config.yaml
crop_scale_min: 0.5
color_jitter: 0.2
loss: "mse"
encoder_activation: "gelu"
encoder_mlp_ratio: 2
encoder_head_dim: 64
encoder_bias: "all"
encoder_qk_norm: false
encoder_positions: "learned"
init: "lecun_normal"
beta1: 0.95
adamw_lr_other_params: 0.0012
grad_clip: 5.0
lr_schedule: "cosine_restarts"
final_lr_fraction: 0
Rows from block 1 of the decoder of a small masked image model, named by matrix and row number. Rows with one number belong to one neuron. Each number is 128 + 24 x the weight over its row's rms, rounded and kept within 0 to 255. All counts start at 0. Numbers have three digits each.
After each neuron's rows are labels from the 100 images, of 14848, where the neuron reaches its highest value: "responds to" is what is common among them; "colour at peak" is the nearest of a few named colours to the mean colour under the peak. Only what is clearly more common there than usual is listed. The data: telescope images of galaxies (Galaxy Zoo DECaLS).
# fc1: MLP up (decoder.1.mlp.fc1.weight, 384x192), inputs 128-191
# fc2: MLP down (decoder.1.mlp.fc2.weight, 192x384, transposed), outputs 128-191

fc1.257:132137152139124110117134112090116116129116131116115152114172137111099188160134163149107141120157109109169108122151140132110167098138128133094140115135127098125168084099136138108105165098144123
fc2.257:115088170086114110126067096097095127122138121168107191142140135196111137115111129154118159155098132115106105142108146153127162100107117114132126101115081140098162118131134128123128122177109109
responds to: edge-on disk: yes
colour at peak: brown

fc1.33:110126108124152063105138119123112119078199157067144142107104113111119141139142067108154108115142104142079184145113118123127118141125143136124136122131137142126159153100113108129113146077108159
fc2.33:131135109146126066151137090115115127121127136142185141098125149138192171124106147136156153115167127114136117157156137119154117146153106122182142119096109114125140120156127123114147141102118055
responds to: edge-on disk: yes
colour at peak: grey

fc1.176:120073095131138125132077132159159112186112136106126118144131131148164122143139178126120143144177124125160130166110122155134128117115117098147096136181110114115094100109080123118134130117119097
fc2.176:149112159126108128113105102140164170129155112141105125117112134142099134110139083155131112110104135126125146148096112115078164096088169131087115165115108118136102130104120132111138091140138141
responds to: shape: featured or disk; edge-on disk: yes
colour at peak: brown

fc1.213:154117172100161095113152099115114165103106127120137110141107111112114187107148105121145130122127104101120119145132167142096165163125121142155154107082169091127143112128156125121105106108125143
fc2.213:144125144126110134135129131116106139098099117137151162110123127130160122147131110130128137112142100140159157140139105155162058143148133163157077144087103164123167116124124115187122134127122098
responds to: roundness: cigar-shaped
colour at peak: brown

fc1.221:159080093130153145126141151123110090123149159110110115114137146141137117144119128150068111117178130115138159097143095116159120166154139159151068126116093163131105108121131121131129131108093122
fc2.221:128147142127123080137181137124128146107146096134146113110127122148162127110147123123140104118173115125143124106112053109171126141074138125121097098111131168104094143147113092161133130131109120
responds to: shape: featured or disk; edge-on disk: no; spiral arms: yes
colour at peak: brown

fc1.8:139110112156139104115102139118104116139138124169133103104137128115116104086141057136104113165126137146190131080155160132143156108161124129163171136118089131125146074139134086117132159121113173
fc2.8:149158136117187096173128106115124144095112092129134152112131129127147131142136127121166101096157090097118141113124098130139138195126149103173135115135165142131159147109105083171126187154111139
responds to: edge-on disk: yes
colour at peak: brown

fc1.136:129110124116136077160160116120121124129118153147134118124164131133135141122107114133142120184144159126156147129130149118135157198115167137112116145170136077123119103144096122086150170120093141
fc2.136:144154183131150104180116122095177144077104094140147170127123142129176153102138097110112118100165141130168136096109097108126106132147136121115115114113147191152057174116127152164143110120138126
responds to: edge-on disk: yes
colour at peak: brown

fc1.89:119113120081108106140152120133156131095158157068159105134143142097120171111117073149140153096142125150126152176121121117160148154097112138105136124100113154113131152085075107125144117096099136
fc2.89:129137120179119095104142116125137114139121130121146154102123105146151184089119127101134115099156124126122119126128145112156110132147156146168125163137148149141109115135137090141133169091120072
responds to: edge-on disk: yes
colour at peak: grey; pink

fc1.297:128110134136142141097095089158140119143139146128149171128097136113135078073081107155163135117102140129059127148145137152106085155083168120165099139081129119133121121152144156143122132114123130
fc2.297:103151146135105061123135138125115157126119113109138160144088133082136152159123114107126174121142146136097158072142108107170122163130132139133083073154146160087136142124164095182147126172104124
responds to: roundness: cigar-shaped; edge-on disk: yes
colour at peak: grey; brown

fc1.206:135179143131151110133153110112124142113093118157132157149124066156171156090124110121142102155154139103152114145112168105131089129131147122165179116138116128151152151166116126122126139136114160
fc2.206:130136095162105101114131121174148117106112112140114137152144125135130177130138130121125086121127149117184142128119120156109105115115138117143136148129146126132166100139116112166153119140170109
responds to: roundness: cigar-shaped; edge-on disk: yes
colour at peak: brown

fc1.34:111127139173075168078146126136138148121146132102132116142119135160151127135149134121123156144150113147123115115116081129134128146165116097097094140116156158080133117177175093139116106155142098
fc2.34:156110165130119140130166156189138134143115144116132128069152119093078102111144126124097130096167115108098139126117118095146128104119134127077101166066148135112126127104132155129143109137138155
responds to: shape: featured or disk; edge-on disk: yes; roundness: cigar-shaped
colour at peak: brown

fc1.137:129118143157109132109138105134101122143130123110150165139145114144129081127124122145144109185162146157159146091108115089133086149131133120114084169120136177113105125138108153125128071139134132
fc2.137:131095142093137151150144104171092168121134104136076100152138134118082100125158115133125096124136152147130111172097081097121135116132117113131145190097092137130093126141172145142142113127147133
responds to: roundness: cigar-shaped
colour at peak: brown; grey

fc1.312:102108127117128123153140119162141085121119118141125117140136144134154127165125124174090116149126129132097143142118116140141133109124122111120121090110136106114107141113136109118122122091133129
fc2.312:102133139137157084147125124130084138122128121109135111112140155161177151149104197121139147123151071135108146150147127135144147146140104108128113124128135130112092124082102163096129104121118061
responds to: shape: featured or disk; edge-on disk: no; bar: no
colour at peak: brown; grey