Rows from block 8 of the encoder, named by matrix and row number. Rows with one number belong to one neuron. Each number is 50 + 15 x the weight over its row's rms, rounded and kept within 0 to 99. All counts start at 0. After the name is the row's rms in percent of the matrix's.
# fc1: MLP up (encoder.blocks.8.mlp.fc1.weight, 384x192), inputs 0-191
# fc2: MLP down (encoder.blocks.8.mlp.fc2.weight, 192x384, transposed), outputs 0-191
fc1.75 088:47 62 80 59 78 63 43 42 53 41 26 37 45 51 45 52 57 50 43 18 38 34 67 37 65 49 39 38 77 32 80 64 46 36 46 45 52 80 12 71 75 55 25 39 43 39 70 43 53 17 58 22 68 60 48 65 50 50 52 47 44 24 29 67 66 45 34 03 47 47 57 53 55 49 33 86 71 65 35 40 51 59 50 47 33 49 53 52 24 39 27 65 47 51 65 42 48 32 31 24 59 77 58 60 51 34 57 46 55 79 71 61 69 36 45 49 60 51 54 51 52 80 80 47 43 43 47 59 60 56 57 40 46 68 51 52 47 49 60 43 70 55 37 69 29 85 57 73 57 49 28 41 54 50 20 52 60 49 47 45 42 53 41 64 26 43 50 36 56 50 83 39 45 63 35 22 49 34 39 36 43 39 26 64 51 35 49 59 68 43 51 71
fc1.76 114:66 82 67 62 72 51 47 54 51 46 46 24 35 58 50 47 26 50 57 81 56 43 41 59 30 67 75 78 50 49 64 62 62 52 31 38 56 58 53 53 62 27 51 63 32 59 70 72 68 53 34 27 34 33 43 57 30 51 54 44 15 34 54 41 26 70 37 43 61 44 29 74 27 61 42 41 65 67 56 58 25 99 48 70 32 52 66 63 38 45 55 50 54 54 36 29 25 49 55 51 65 52 48 37 34 54 44 45 90 67 46 56 47 65 24 38 42 41 45 44 44 40 41 53 37 54 44 51 40 37 16 59 38 45 44 39 46 56 53 45 20 33 51 68 51 30 31 40 18 52 50 58 83 62 44 52 31 67 65 55 58 48 53 35 42 57 50 34 62 27 27 49 38 30 56 36 52 74 55 51 27 69 90 44 43 45 45 34 62 34 41 26
fc1.77 107:66 50 43 21 67 31 73 40 57 60 46 31 66 56 73 22 41 41 60 53 43 67 63 38 78 81 69 73 74 45 60 46 41 74 46 57 57 51 59 28 68 43 54 25 32 31 30 75 52 38 53 44 59 60 42 40 44 56 55 68 80 34 65 71 59 58 71 48 31 54 48 51 43 30 41 53 77 55 63 35 51 32 33 56 50 40 76 73 63 47 34 57 43 37 28 57 27 32 44 79 62 34 42 79 66 47 19 36 48 59 40 48 51 42 46 57 26 53 58 43 68 62 54 52 61 62 59 32 43 46 33 48 48 51 48 73 25 51 58 73 34 52 68 69 79 49 67 41 64 47 47 65 51 76 59 42 58 45 63 69 32 52 43 61 39 39 44 59 55 48 63 30 36 59 68 42 87 29 70 45 06 65 64 33 70 46 45 49 22 72 41 56
fc1.78 090:37 23 67 50 61 48 48 60 44 43 32 42 37 63 43 40 70 57 40 31 37 34 42 60 45 37 41 51 62 49 36 73 32 41 50 39 36 39 39 40 72 35 36 63 22 69 34 46 43 33 57 54 67 46 47 56 57 50 51 60 34 42 28 72 41 19 43 37 34 40 58 52 55 64 48 80 56 57 29 51 56 38 74 76 42 49 44 12 32 60 37 09 48 66 68 41 57 58 40 35 73 54 64 55 66 42 70 15 68 66 73 65 43 47 59 09 52 64 42 56 25 59 62 31 52 57 38 67 72 75 56 56 59 39 53 40 36 66 56 66 70 49 54 45 20 57 49 62 61 42 49 10 38 43 54 38 36 83 69 62 38 43 54 52 26 37 58 45 60 42 39 58 73 46 37 32 53 61 38 59 91 39 22 59 74 53 69 72 61 50 55 57
fc2.75 094:54 68 99 52 42 50 47 54 41 48 59 58 43 42 53 57 59 59 54 41 61 46 59 59 64 25 47 43 44 55 25 48 32 51 49 54 34 36 56 58 45 48 61 44 27 47 43 42 45 36 48 54 43 38 32 45 49 44 39 60 49 51 49 45 68 30 41 35 46 30 51 61 47 52 56 62 46 47 39 28 50 73 62 35 46 69 52 36 47 58 51 50 53 47 49 43 58 55 45 48 69 61 63 27 34 52 55 58 52 46 61 54 18 41 52 53 55 53 63 64 47 34 45 38 55 39 52 61 58 45 59 53 49 55 66 63 57 52 42 54 70 52 40 38 38 52 45 51 56 51 49 23 53 48 39 41 41 37 63 41 57 60 45 36 25 61 56 46 41 81 35 26 45 43 60 27 24 57 48 55 56 29 53 71 55 57 38 60 45 59 56 47
fc2.76 104:41 81 99 59 44 55 61 48 56 47 46 30 50 49 44 43 51 65 40 59 46 34 58 52 40 37 34 31 53 62 41 60 62 23 44 13 34 54 30 59 32 63 54 55 52 55 71 44 45 57 42 51 55 44 75 47 43 52 51 40 40 48 62 52 65 46 26 55 52 52 41 47 53 81 55 84 66 28 40 43 37 84 35 63 38 55 75 26 49 58 18 59 56 48 59 49 52 80 44 48 92 59 66 54 20 51 54 56 56 47 38 59 59 36 20 46 61 44 38 55 46 51 43 39 68 42 42 16 60 38 55 52 51 47 85 35 63 68 40 30 63 51 33 37 44 44 38 66 40 64 51 25 43 49 25 54 38 14 55 36 51 61 52 45 71 55 47 54 52 67 58 42 49 36 61 19 43 52 66 29 51 19 58 78 39 78 47 75 59 53 40 37
fc2.77 117:54 61 00 75 46 68 22 42 43 62 55 50 30 61 41 46 47 75 48 49 74 61 57 53 56 20 59 60 41 52 43 52 58 36 44 45 22 35 49 74 53 65 47 53 45 56 74 40 46 47 67 50 52 38 62 72 60 56 61 59 45 64 61 52 48 49 41 58 70 36 65 48 51 52 57 62 56 55 42 22 54 69 41 52 49 53 54 54 23 53 37 44 57 55 51 42 65 51 53 37 54 67 57 37 56 84 70 32 48 60 27 70 42 44 54 57 67 46 46 56 55 76 44 39 45 44 44 39 27 61 35 50 50 24 60 24 57 43 65 51 61 30 32 39 39 29 56 72 48 47 50 24 63 39 32 54 47 57 67 36 66 47 71 43 59 33 46 30 51 65 45 65 59 44 56 36 42 47 55 53 37 35 73 56 70 51 37 61 30 56 78 66
fc2.78 087:32 56 99 61 54 49 69 49 50 48 33 46 38 54 57 59 62 67 48 30 64 52 64 46 57 52 31 54 56 78 36 37 64 47 58 49 56 52 29 83 30 39 50 53 62 61 79 46 45 63 58 39 46 41 47 58 51 50 28 50 26 31 44 48 54 50 54 45 56 61 54 59 36 31 33 57 40 48 42 55 29 83 51 54 57 52 45 45 58 53 37 33 70 51 64 24 52 59 31 42 77 56 61 36 37 64 62 50 39 60 66 58 46 53 50 43 55 44 33 54 74 49 32 51 48 46 59 32 57 33 53 58 68 55 74 60 73 53 40 44 56 50 52 36 39 43 37 44 57 47 44 44 36 45 53 36 51 57 62 50 71 34 56 67 27 53 55 37 53 41 30 25 67 37 56 41 44 55 57 61 57 50 54 64 50 46 55 45 61 47 53 48