config.yaml
model: "masked image model"
loss: "mse"
encoder_activation: "gelu"
decoder_width: 192
norm_pix_loss: false
shampoo_beta: 0.95
Rows from block 1 of the decoder of a small masked image model, named by matrix and row number. Rows with one number belong to one neuron. Each number is 128 + 24 x the weight over its row's rms, rounded and kept within 0 to 255. All counts start at 0.
After each neuron's rows are labels from the 100 images, of 14848, where the neuron reaches its highest value: "responds to" is what is common among them. Only what is clearly more common there than usual is listed. The data: telescope images of galaxies (Galaxy Zoo DECaLS).
# fc1: MLP up (decoder.1.mlp.fc1.weight, 384x192), inputs 64-127
# fc2: MLP down (decoder.1.mlp.fc2.weight, 192x384, transposed), outputs 64-127

fc1.127 [ 94 131 143 151 125 137 120 143 124  90 144 125 134 150 105 197 113  98 163 152 169 107 143 123 117 129 102 114 122 122 132 144  99 136 112 148 127 121 124 129 167 134 111 129 176 130 138 129 136 103 161  83 135 150  95 173 112 120 129 111 100 107 155 152]
fc2.127 [106 124 116 150 155 113 170 140 132 152 116 138 135 121 155 120 109 142 135 141  96 119 105 144 131 145 106 139 169 136 117  98 110 133 107 168 116 166 121 141 112 135 160 102 147 140 121 114 136 170 130 142  80 135 128 159 143 134 152 137 192 111 124 153]
responds to: shape: featured or disk

fc1.142 [117 126 118  99 117 131 128 125 145 118 153 133 164 127 150 133 163 113 145 129 172 112  85 106 101 121 136 133  96 164 131 126 114  85 110 103  99  95 155 144 132 125 116 129 172  92 123 114 150  80 128 100 146 100 120 119 145  94 137  88  95 139 135 173]
fc2.142 [151 168 146 131 132 100 165 135 123 108 110 159 101 120 137 133 133  91 123 143 110 126 123 134  77 116 106 122 161 122 113 144 157 133 113 149 126 150 127 175  55 185 132 108 142 159 107 128 118 133 159 176 111 129 123 125 124 167 101 137 131 124 170 137]
responds to: shape: featured or disk

fc1.30 [126 123 122 127  91 134 117  80 131 118 108 162 163  93 102 119 113  96  98 100 123 166 146 108 126 116 105 106 125 118 128 138  90 118 125 137 145 163 153 173 127 186 141 159 113 125 133 135 108 157 146 103 138 122 122 137  88 132 141 106 130 125 143 123]
fc2.30 [153 106 137 158 128 147 143 127 160 125 152  98 139 126 127 114 165 133  98 156 106 111 103 137 109 138 108 120 138 111 151 138 170  95 116 119  96 132 111 141 114 133 157 154 117 121 122 148 127 128 116 147 107 100 139 118 109 143 101 105 129  78 129 113]
responds to: shape: featured or disk; bar: no

fc1.296 [153 137 133 118 137 128 142 143 128 144 146 145  74 131 114 134 171 123 114 100  81 143 114 113 127 147  99 126 108  66 134  58 109 105 157 138 144 112 155 122 124 107 116 131 111 116 105 125  98 185 151 137 140 127 135  69 133 118 140 147  98 106 112 120]
fc2.296 [144 117 159 117 111 135  99 134 133 112 138 126 171 147 147 145 179 104 131 147  94 108 134 106 103  83 179 147 124 124 152 196  95 150 176 124 166 111 129 140 120 172 131 131 152 132 171 119 103  77 130 123 140 138 150 127 126 136 143 143 145 144 119 133]
responds to: shape: featured or disk; edge-on disk: no; spiral arms: yes

fc1.137 [ 60 140 139 125 128 168  89 112 135  97  87 106 178  92 166 112 125 133 166 119 163 136 123 122 159 113 123 134 130 154 120  74  94 124 176 142 162  85  91 133 143  90 138 109 106  96 182  81 148 150 127 117 114 159 114 152 129 132 142  93 135 129 117 139]
fc2.137 [103 130 139 121 118 144 164 159 106 148  97 153 108 136 157 152 151 100 144 114 112  94 106 161 112 181 132 106  82 109  73  94 130 100 169 186 146 122  71 163 131 163 146 150 110 125 109 146 130 132 141 147 126 106 128 132 128 108 143 153 179 111 163 118]
responds to: roundness: cigar-shaped

fc1.97 [120 144 149 133 108 183 152 141 110  80 129 169 108 125 136 151 133 101 151 119 115 126  97 143 127 136 138 109 106  81 127 119 104 128 162 181 133 133 166 160 159  85 114 136 104 105 122 134 136 122  89 130 132  99 187 117 132 118 146 120 134 100 113 137]
fc2.97 [ 96  93 195 117 110 117  56 141 119 112 179 131 146 129  72 148 148  89 155 126  96 110  96 121 104 129 130 143 144 139 180 144 109 118 129 102 117  92 133 132 125 109 136 133 195 118 173  97 135 116 104 128 133 132 131 112 136 100 140 113 127 136 103  98]
responds to: shape: featured or disk; edge-on disk: no; spiral arms: yes

fc1.207 [172  99 115 105 129 113 155 105 148 145 139 142 145 104  97 149 142 122 159 156 112 141 130 143 116 111 118  78 142 139 138 150 148 136  79  75  97 149 147  96 115 147 123 128 116 134 101 155 121 123 129 141 112 132 136 131 105 178 106 134 190 185 133 121]
fc2.207 [131 103  99 165  92 151 104 122 138 150 162 132 140 104 110  94 113 162 170  98 148 114 135 123 132 142  85 131 121 170 136 121 137 149  79 140 121  97  87 118 150 132 129 169 160 141  99 111 123 104 121 108 139 150 101 138 142 155 136 127 175 137 140 128]
responds to: edge-on disk: yes

fc1.310 [165 123 136 127 117 109 170 135 129 123 158 198 141 117 161 144 122 121 102 104 121 135 107 128 101 110 100 138 129 125 132  82 118 108 145 107  94 106 132 132 142 149 163 161 135  90  93 169 113 138 130 150 144 103 116  90 133 137 198 135 113  99 103 129]
fc2.310 [111 110 146 128 114 166 154 132 128 177 135  98 119 126  90 177 148 105 116 106 111 115 127 124 128  99 178  71 103 142 132 176 135 115 140 130 161 132 145 129  92 114 152 142 161 101 142 145  86 105 147 126 126 132 133 110 153  81  80 162 106 118 169 166]
responds to: spiral arms: yes

fc1.257 [132 122 139 104 118  69 117 143 125 147 152 105 139 129 131  84 101 110 167 138 101 141 155 126  78 137 140 128 229 153 152 125 117 100 133 105 126 140 114 111 129 111 113 129  98 145 139 130 135 121 140 134 121 128 129  98 114 173 176 121 125 160 122 135]
fc2.257 [120  65 100 136 138 121 133 111 111 109 140 147 105 143 115 156 119  93 149 121 154 125 115 135 146 151 103 133 166  87 109 118 151 103 130  98  82 113 151 146 155 142 185 135 133 124 108 142 113 108 139 115 144  91 120 119 135 149 123  94 118  75  85 132]
responds to: edge-on disk: yes

fc1.33 [126 101 130 139 121 133 175 135 132 138 129 121 117 100 128 120 136 139 148 104 146 131 156  92 113  84 141 114 147 140 145 190 110 109 109 154 123 156 132 137 108 162 131 152 110 110 211 134 145 128 154 117 105  84 157 165 114 180 125 138 105 136 138 139]
fc2.33 [125 132 120 148 175 147  83  98 138 162 129 149 119 119 150 107  99  98 179 146 164 105 100 141  86 123 126 142 161 137 120 147 106 153 138 110 113 140 143  99 148 122 129 102 125 125 160 123 145 135 116 110 162 148  94 118 137 122 131 130 168 164 103 136]
responds to: edge-on disk: yes

fc1.353 [141 163 161 159 139 117 104 142 110 124 134 113  96 145 171 122 128  97 115 133 112 111 145 113 139 102  84 180  94 152 103 161 121 171 129 129  93  93 149 123 118 111 139  79 161 168 138 114 172 161 114 140 158 135 137 147 173 137  98 143 119 131 136 161]
fc2.353 [108 113 117 176 134 136 109 165  86 126 123 122 115 113 116 121 114 132 135  72 141 140 165 159 115 116 131 144 138  95 140 120 100 125 150 166 128 126  85  61 134 114 137 140  93 135 127 151 105 150 126  98 140 151 112 166 116 112 174  91 159 105 126 128]
responds to: edge-on disk: yes; roundness: cigar-shaped

fc1.345 [ 70 156 124 153 160 166 102 122 142 114 127 123 158 109 159 126 132 115 119 147 131 166 147 143 139 155  75 128 125 165 131 119  85 154 126 116 148  86 101  92 137  94 171  91 161 149 113 131 150 161 112 117 115 148  92 145 130 122  85 133 106 141 120 101]
fc2.345 [117 129  94 154 159 127 150 148  79 158  97 157 132 152 125 137  92  95 152  93 151 154 168 138 136 137 126 140  39 131 134  67 140 148 144 148  96 101  89  84 143 161  99 147 108 142 110 108 103 109 116 142 112 166  79 164 114 142 150 122 132 153 198 138]
responds to: edge-on disk: yes

fc1.176 [113 155 177 138 128 115  81 141 153 113 130 117 129 140 179 116 124 105 162 142 170 120  96 156 107 142 126 153 121 144 120  88 120 127 150 137 132 116 132 115 150  67 109 128 153  95 119 105 163 144 144  92 115 133 110 139 155 135 133  99 122 137 141 126]
fc2.176 [ 97 144 106 114 123 137 146 135 114  64  99 160  96 159 162 152 122 149 118 100 140 128 118 114 155 126 147  95 162 127 133 125 169 152 128 139 156 132 140 167 145 151 157 109 111 151 105 104 131 149 144 142 117 150 121 133 104 129 141 142 187  81 135 129]
responds to: shape: featured or disk; edge-on disk: yes

fc1.75 [139 118 145 101  75 157 118 101 122 148 125 145 130 124 135 116  88 108 137 155 136 124 135 137 145 107 125 106 167 132 147 126 164 155 115 162  64 187  94 133 119 185 101 114 127 124 147 162 116 123  82 140  97 118 120 136 145 198 117 127 165 154 153 139]
fc2.75 [124 135 107 124 158 126  90 125 131 103 201 143 135  99 133 103 115 134 162 131 140  90 121 126 117 115 138 132 124 158 121 115 118 132 144  71  97 163 155 100 151 120 133 114 181 128 128 151 114 101 153  92 138 148 104 152 132 124 168 156 143 136 134 176]
responds to: bar: no

fc1.250 [113 125 157  99 149 141 141  93 129 144 150  85 163  95 138 122 127 130 137 102 139 166 116 141 126 154 154  82 109 162 141 125 122  63 127 119 122 149 101 177 141 160  80 150 130 133 139 171  94 151 140 113 139 111 149 128 119 126 122 136 207 140 109 131]
fc2.250 [117 136 110 145 117 148 107 140 130 100 148 168 124 112 112 163 132 132 100 163 112 125 161 124 123  70 136 104 153 149 101 110  80  94 101  80 108 117 159 127 120 137 135 126 173 133 105 122 111  99 181 114 113 146 156  96 120 176 115 158 138 115 129 128]
responds to: shape: featured or disk; bar: no

fc1.166 [138 112  99 115 142 139 104  86 162 115 128  98  94 130  97 111  81 132 113 109 101 110 129 115  79 130 121 112 144  94 145 101  98  89 136 122 133 126 137 144 111 110 117 112 128 121 155 107 115 105 119 101 188 142 118 104 116 131 111 107 126  95 159  91]
fc2.166 [ 99  78 165 129 170 146 147 123 112 113 107 129 155 130 158 158 115 138 165  96 169 117  82 131  97 112 118 184 144 137 134  81 110 121 116 109 128 126 118 108 121  96 139 138 159  98 123 125 170 107 111 151 165 167 120 116  92 131 130 151 171 120 109 123]
responds to: edge-on disk: yes

fc1.71 [107 137 130 109 151 120 157 160 168 154 158 147  89 129  99 140 121  94 131 112 125  92 127 139 115 119 146 117 124  99 182 151 142 108 133 135 142 111 143 173 158 141 133 131 103 123 134 131 112 138 163 137 121 119 129 149 118 129 133 152  89 127 162 117]
fc2.71 [121 111 169 170 125 163 148 119 129 154 172 160  95  81 148 150 176 124 148 120 120 151  66 128 114 113 122  99 129 116 140 138 137 112 108 137 117 100 102 138 127 109 122 153 154  99 141 178 134 150 147 127 151  98  97 134 118 164 128 158 155 145 101 131]
responds to: spiral arms: yes

fc1.48 [ 91 147 153 124 157 157 130 134  82 136 116 146  89 125 135 168 135 134 155  91 123 138 125 116 174 108 137 116  64 136 100 146 179 114 120 143 146 133 140 130 143  87 119 144 143 107 142 146 108 112 112 148 140 146 141 142 163  67 120 154 124 121 114 174]
fc2.48 [122 104 164 134 145 113  96 150 132 109 126 115 110 128  87 147 137 112 132  95 133  99 130 156 117 108 140  85 145 137 169 148 115 113 121 119 140 139 103 130 121 109 147 165 108 151 137 142 146 149 139 105 168 123 133 176  94 126 163 115 105 149 169 134]
responds to: spiral arms: yes

fc1.244 [113 107 117 176 122 104 180 127 153 126 138  79 136 116 134 125 124 109 121 118 116  85 159  92  75 144 123 102 162 163 154 112  86 122 117 122 109 162 128 161  70 174 119 122 121 128 156 118 112 143 147 160 133 135 104 144 113 178 164 131 138 105 139  87]
fc2.244 [133 136 120 151 139 113 133 107  89 126 119 140 158 149 118 136  99 118 163 151 129 137  92 110  76 141 117 186 115 126 115 133 112 172 136 113 135 106 135 137 144 155 106  96 144 125  97 101 139  85 148 130 126 127 147 105 194 101 104 133 170 132 143 111]
responds to: shape: featured or disk; edge-on disk: no; spiral arms: yes

fc1.164 [ 99  76 146 163 146 117 147 176 109 131 144 146 123  92 140 100 155 128  89 109 107 152 147  92 105 166 138 121  92 137 159 108 154 109 160 172 135 129 139 104 178 121 150 155 113 158 128 125 143 116 125 120 133 109 117 133  92 111 117 132 148 128 157 126]
fc2.164 [158 112 112 170  79  97 129  91 173  87 130 102 174 135 113 146 143  84 113 103  97 157 116 119 129 142 101  92  71 155  96 121  90 174 122 164 117 109 123 126 117 139  89 141 116 109 130 141 144  88  99 105 128 147  88 125 140 111 156 108 107 136 179 142]
responds to: bar: no

fc1.89 [114 120 143 162 154 134 185 123 138 126 131 132 110 126 111 136 158 115 140 128 122 139 136 105 103 102 131 109 157 105 151 143 113 153 115 154 140 162 140 170 114 109 133 149 140 156 161 155 157 146 119 163 142 150 111  64 118 127 131 127  98  97 131 106]
fc2.89 [136  99 118 147 155 134  81 135 121 119 110  84 144 100 116 103 123  89 177 124 115 123 104 127 102  97 148 129  98 113 127 133 113 132 117  92 139 100 146  88 128 106 105 105 148 126 158 152 151  77 131 120 150 153 116 117 124 129 112 145 115 167 105 124]
responds to: edge-on disk: yes

fc1.109 [103 123 121 110 164 128 101 159 161 134 122 107 172 156 115 116 144 134 115 151 101 153 129 135 142 135  88 117 120 145 141 120 100 161 159 147 154 127 112 113 138 117 110 145 123 137 133 120 144 113 158 117 129 190  99 116 102 138 129 100 150 141 159  54]
fc2.109 [100 123 135 115 158 148 168 115 132 154  82 162 137 133 159 171 154 115 155 117 133 114 135 147 156 136 110  51 117 134 161  99 152 144 110 170 147  52 109 171 111 150 150 130 127 135 108 107 159 123 130 151 158 125 138 119 138 125 135 153 130 111 167 116]
responds to: edge-on disk: yes

fc1.297 [128 121 126  92 147 182 139 110 137 123 135 145  72 131 127 145  93 166 161 132 105 118  94 152 187 136 122 133  79 150 119 157 157 106 118 102  75 158 101 125 126 134 118  74 141 140 152 137 119 153 105 170 138 120 134 148 168 130 116 154 123 154 132 148]
fc2.297 [109 134 150 110 137 160 114 137  88 108 148 127 154 111 115  97 116 126 140 145 129 114 171 144 100  68 132 142 153 114 170 128 121  98 149  79 111 129 121 104 116 114 153 137 125 110 159 155  94 112 136 138 145 141 172 123 151 107 176 165 136 150 107 151]
responds to: roundness: cigar-shaped; edge-on disk: yes

fc1.157 [ 80 137 115  98 134 152  89 125 155 110  96 117 155 125 134 123 160 144 141 128 140 131 132 147 132 150 128 140 149 174 107  99 117 122 181 135 146  66 128 126 137  92 110 129 113 134 131  88 145 136 138 122 119 142 120 135 140  87 153  96 144 147 115 104]
fc2.157 [101 128 126 153 153 147 152 164 114 172 139 153 137 129 192 136 162  97 129 116 122 100  67 128 124 138 102 123 109 128 157  98 115 107 131 174 120 109 121 159 113 139 168 129 148 110 116 124 184 113 139 158 140 125 141 140 136 129 122 135 131 118 129 118]
responds to: roundness: cigar-shaped

fc1.347 [115 108 153 133 144 105 132 132 109 105 167  98 138 157 111 174  89 101 126 153 107 137 120 122 115 172 119 136 101 123 116 127 123 117 155 113 104 103 105 108 114 103 121 127 130  95 101 134 102 133 133 106 184 119 185 137 110 130 126 146 134 115 140 127]
fc2.347 [ 86 105 180 172 137 153 162 127 112 103 105 152 134 142 127 140 155 174 102 155 102 103 137 115 150  76 130 108 146  85 127  81 162 142 164 165 156 121 175 150 133 122 138 125 114 134 103 126 140 124 118 105 122 128 132  88 126 117 185 123 162  91 169 135]
responds to: shape: featured or disk; edge-on disk: no; spiral arms: yes

fc1.312 [173 129 102 135 147 117 171 127 163 127 146 147 138 117 109 103  88 137  97  89 138 143 147 131  93  80 148 103 142 181 100 181 121 140 158 101 163 149 100 102 132 188 124 163 142  85 141 123 147 101 138 144 132  78 136  91 125 156 162 161 118 190 151 109]
fc2.312 [114 142 107 140 112 114 127 101  93 158 123 141 173 113 124 135 118 122 156  96 165 121 120 114  98 105 152 139 136 120 143 143 119 128 129 150  81 136 171 111 122 104 114 126  74 152 180 141 188 112 114 103 139 112 133  99 121  76 111  98 154 140 148 144]
responds to: shape: featured or disk; edge-on disk: no; bar: no

fc1.357 [147 116 149 107 118 118 120 136 128 100 167 100 112 111 159 145 111 116 136 140 110 130  94 166 101 143 111  96 154 100 137 136  83 138  91 102  95 156 157 112  91 113 105 103 145  94 133 152 106 113 110 138 138  91 135 104 129 104 104 128 128  85 122 133]
fc2.357 [121 143 135 128 111 178 137 121 130 149 117 100 113 151 145 105 137 125 154 146 148  77  99 154 152 155 153 131  91 126 135 121 130 131 133 131 176 130 117 143  91 125 115 136 139 132 153 125 106 142  88 144 120 109 107 162 114 127 116 146 104 158 165 162]
responds to: roundness: cigar-shaped

fc1.279 [170 166 129 160 130 107  80 130 126 126  77 150 131 135 145  93  97 127 108 117 111 188 130 128 125 121 102 109 134  78  88  92 103 125 150 130 129 138 140 114 138 120 108 143 131 135 185  91 143 168 131 119 133 128 136  86 155 145 135  87 105 130 162 101]
fc2.279 [105  74 145 141 156 128 130 124 120 133 131 164 147 113 128 143 150 131 142 139 122 107  87  96 112  44 137 152 155 111 141  82  82 118 148 127 113  71 151 132 145 115 123 122 116 103 186 106 114 122  80 146 149 163 141 112 112 105 126 169 139 127 156 124]
responds to: edge-on disk: yes

fc1.251 [119  88  93 118 110 149  98 105 149 104 122 135 147 129 107 135  92 111 167 156 132  91 106 145 129 162 121 122 136 101 148 108 127  76 122 121  90 121 126 127 129 152 110 124 145 164 114 167 142  99 100 132 177 147 109 120 108 147 144 122 134  71 140 120]
fc2.251 [130 106 126 118 133 101 113 104 110 134 147 125 148  90 136 129  96 124 202 112 139 126  81 121 134 112 145 147 106 102 122 114  76 154 126 160 105 114  90 121 105 131 146 119 169 108  93  83 125 147 105 111 139 149 151 127 155 133 146 105 160 124 157 121]
responds to: edge-on disk: yes; roundness: cigar-shaped

fc1.218 [130 149 127 101  99 132 121 127  99 138 141 189  95 129 140 152 142  80 128 113 135 128 131 128 183 144 127 118 122 156 120  67 143 117 141 160  77  96 145 137 146 147 170 113 138 137 123 136 165 187 109 153 122 155 131  78 125 169 132 155 118 113  89 110]
fc2.218 [ 68 105 125 152  97 160 120 117 130 112 146 107 157 106 126 125 110 149 118 147 143 125 115 125 139 136 146 145 141 108 143 159 135 131 142  44 138 110 139 100 157  83 120  83 138 118 159 157  93 130 135 111 126 130 115 144 143 106 132 176  76 170 111 120]
responds to: edge-on disk: yes; roundness: cigar-shaped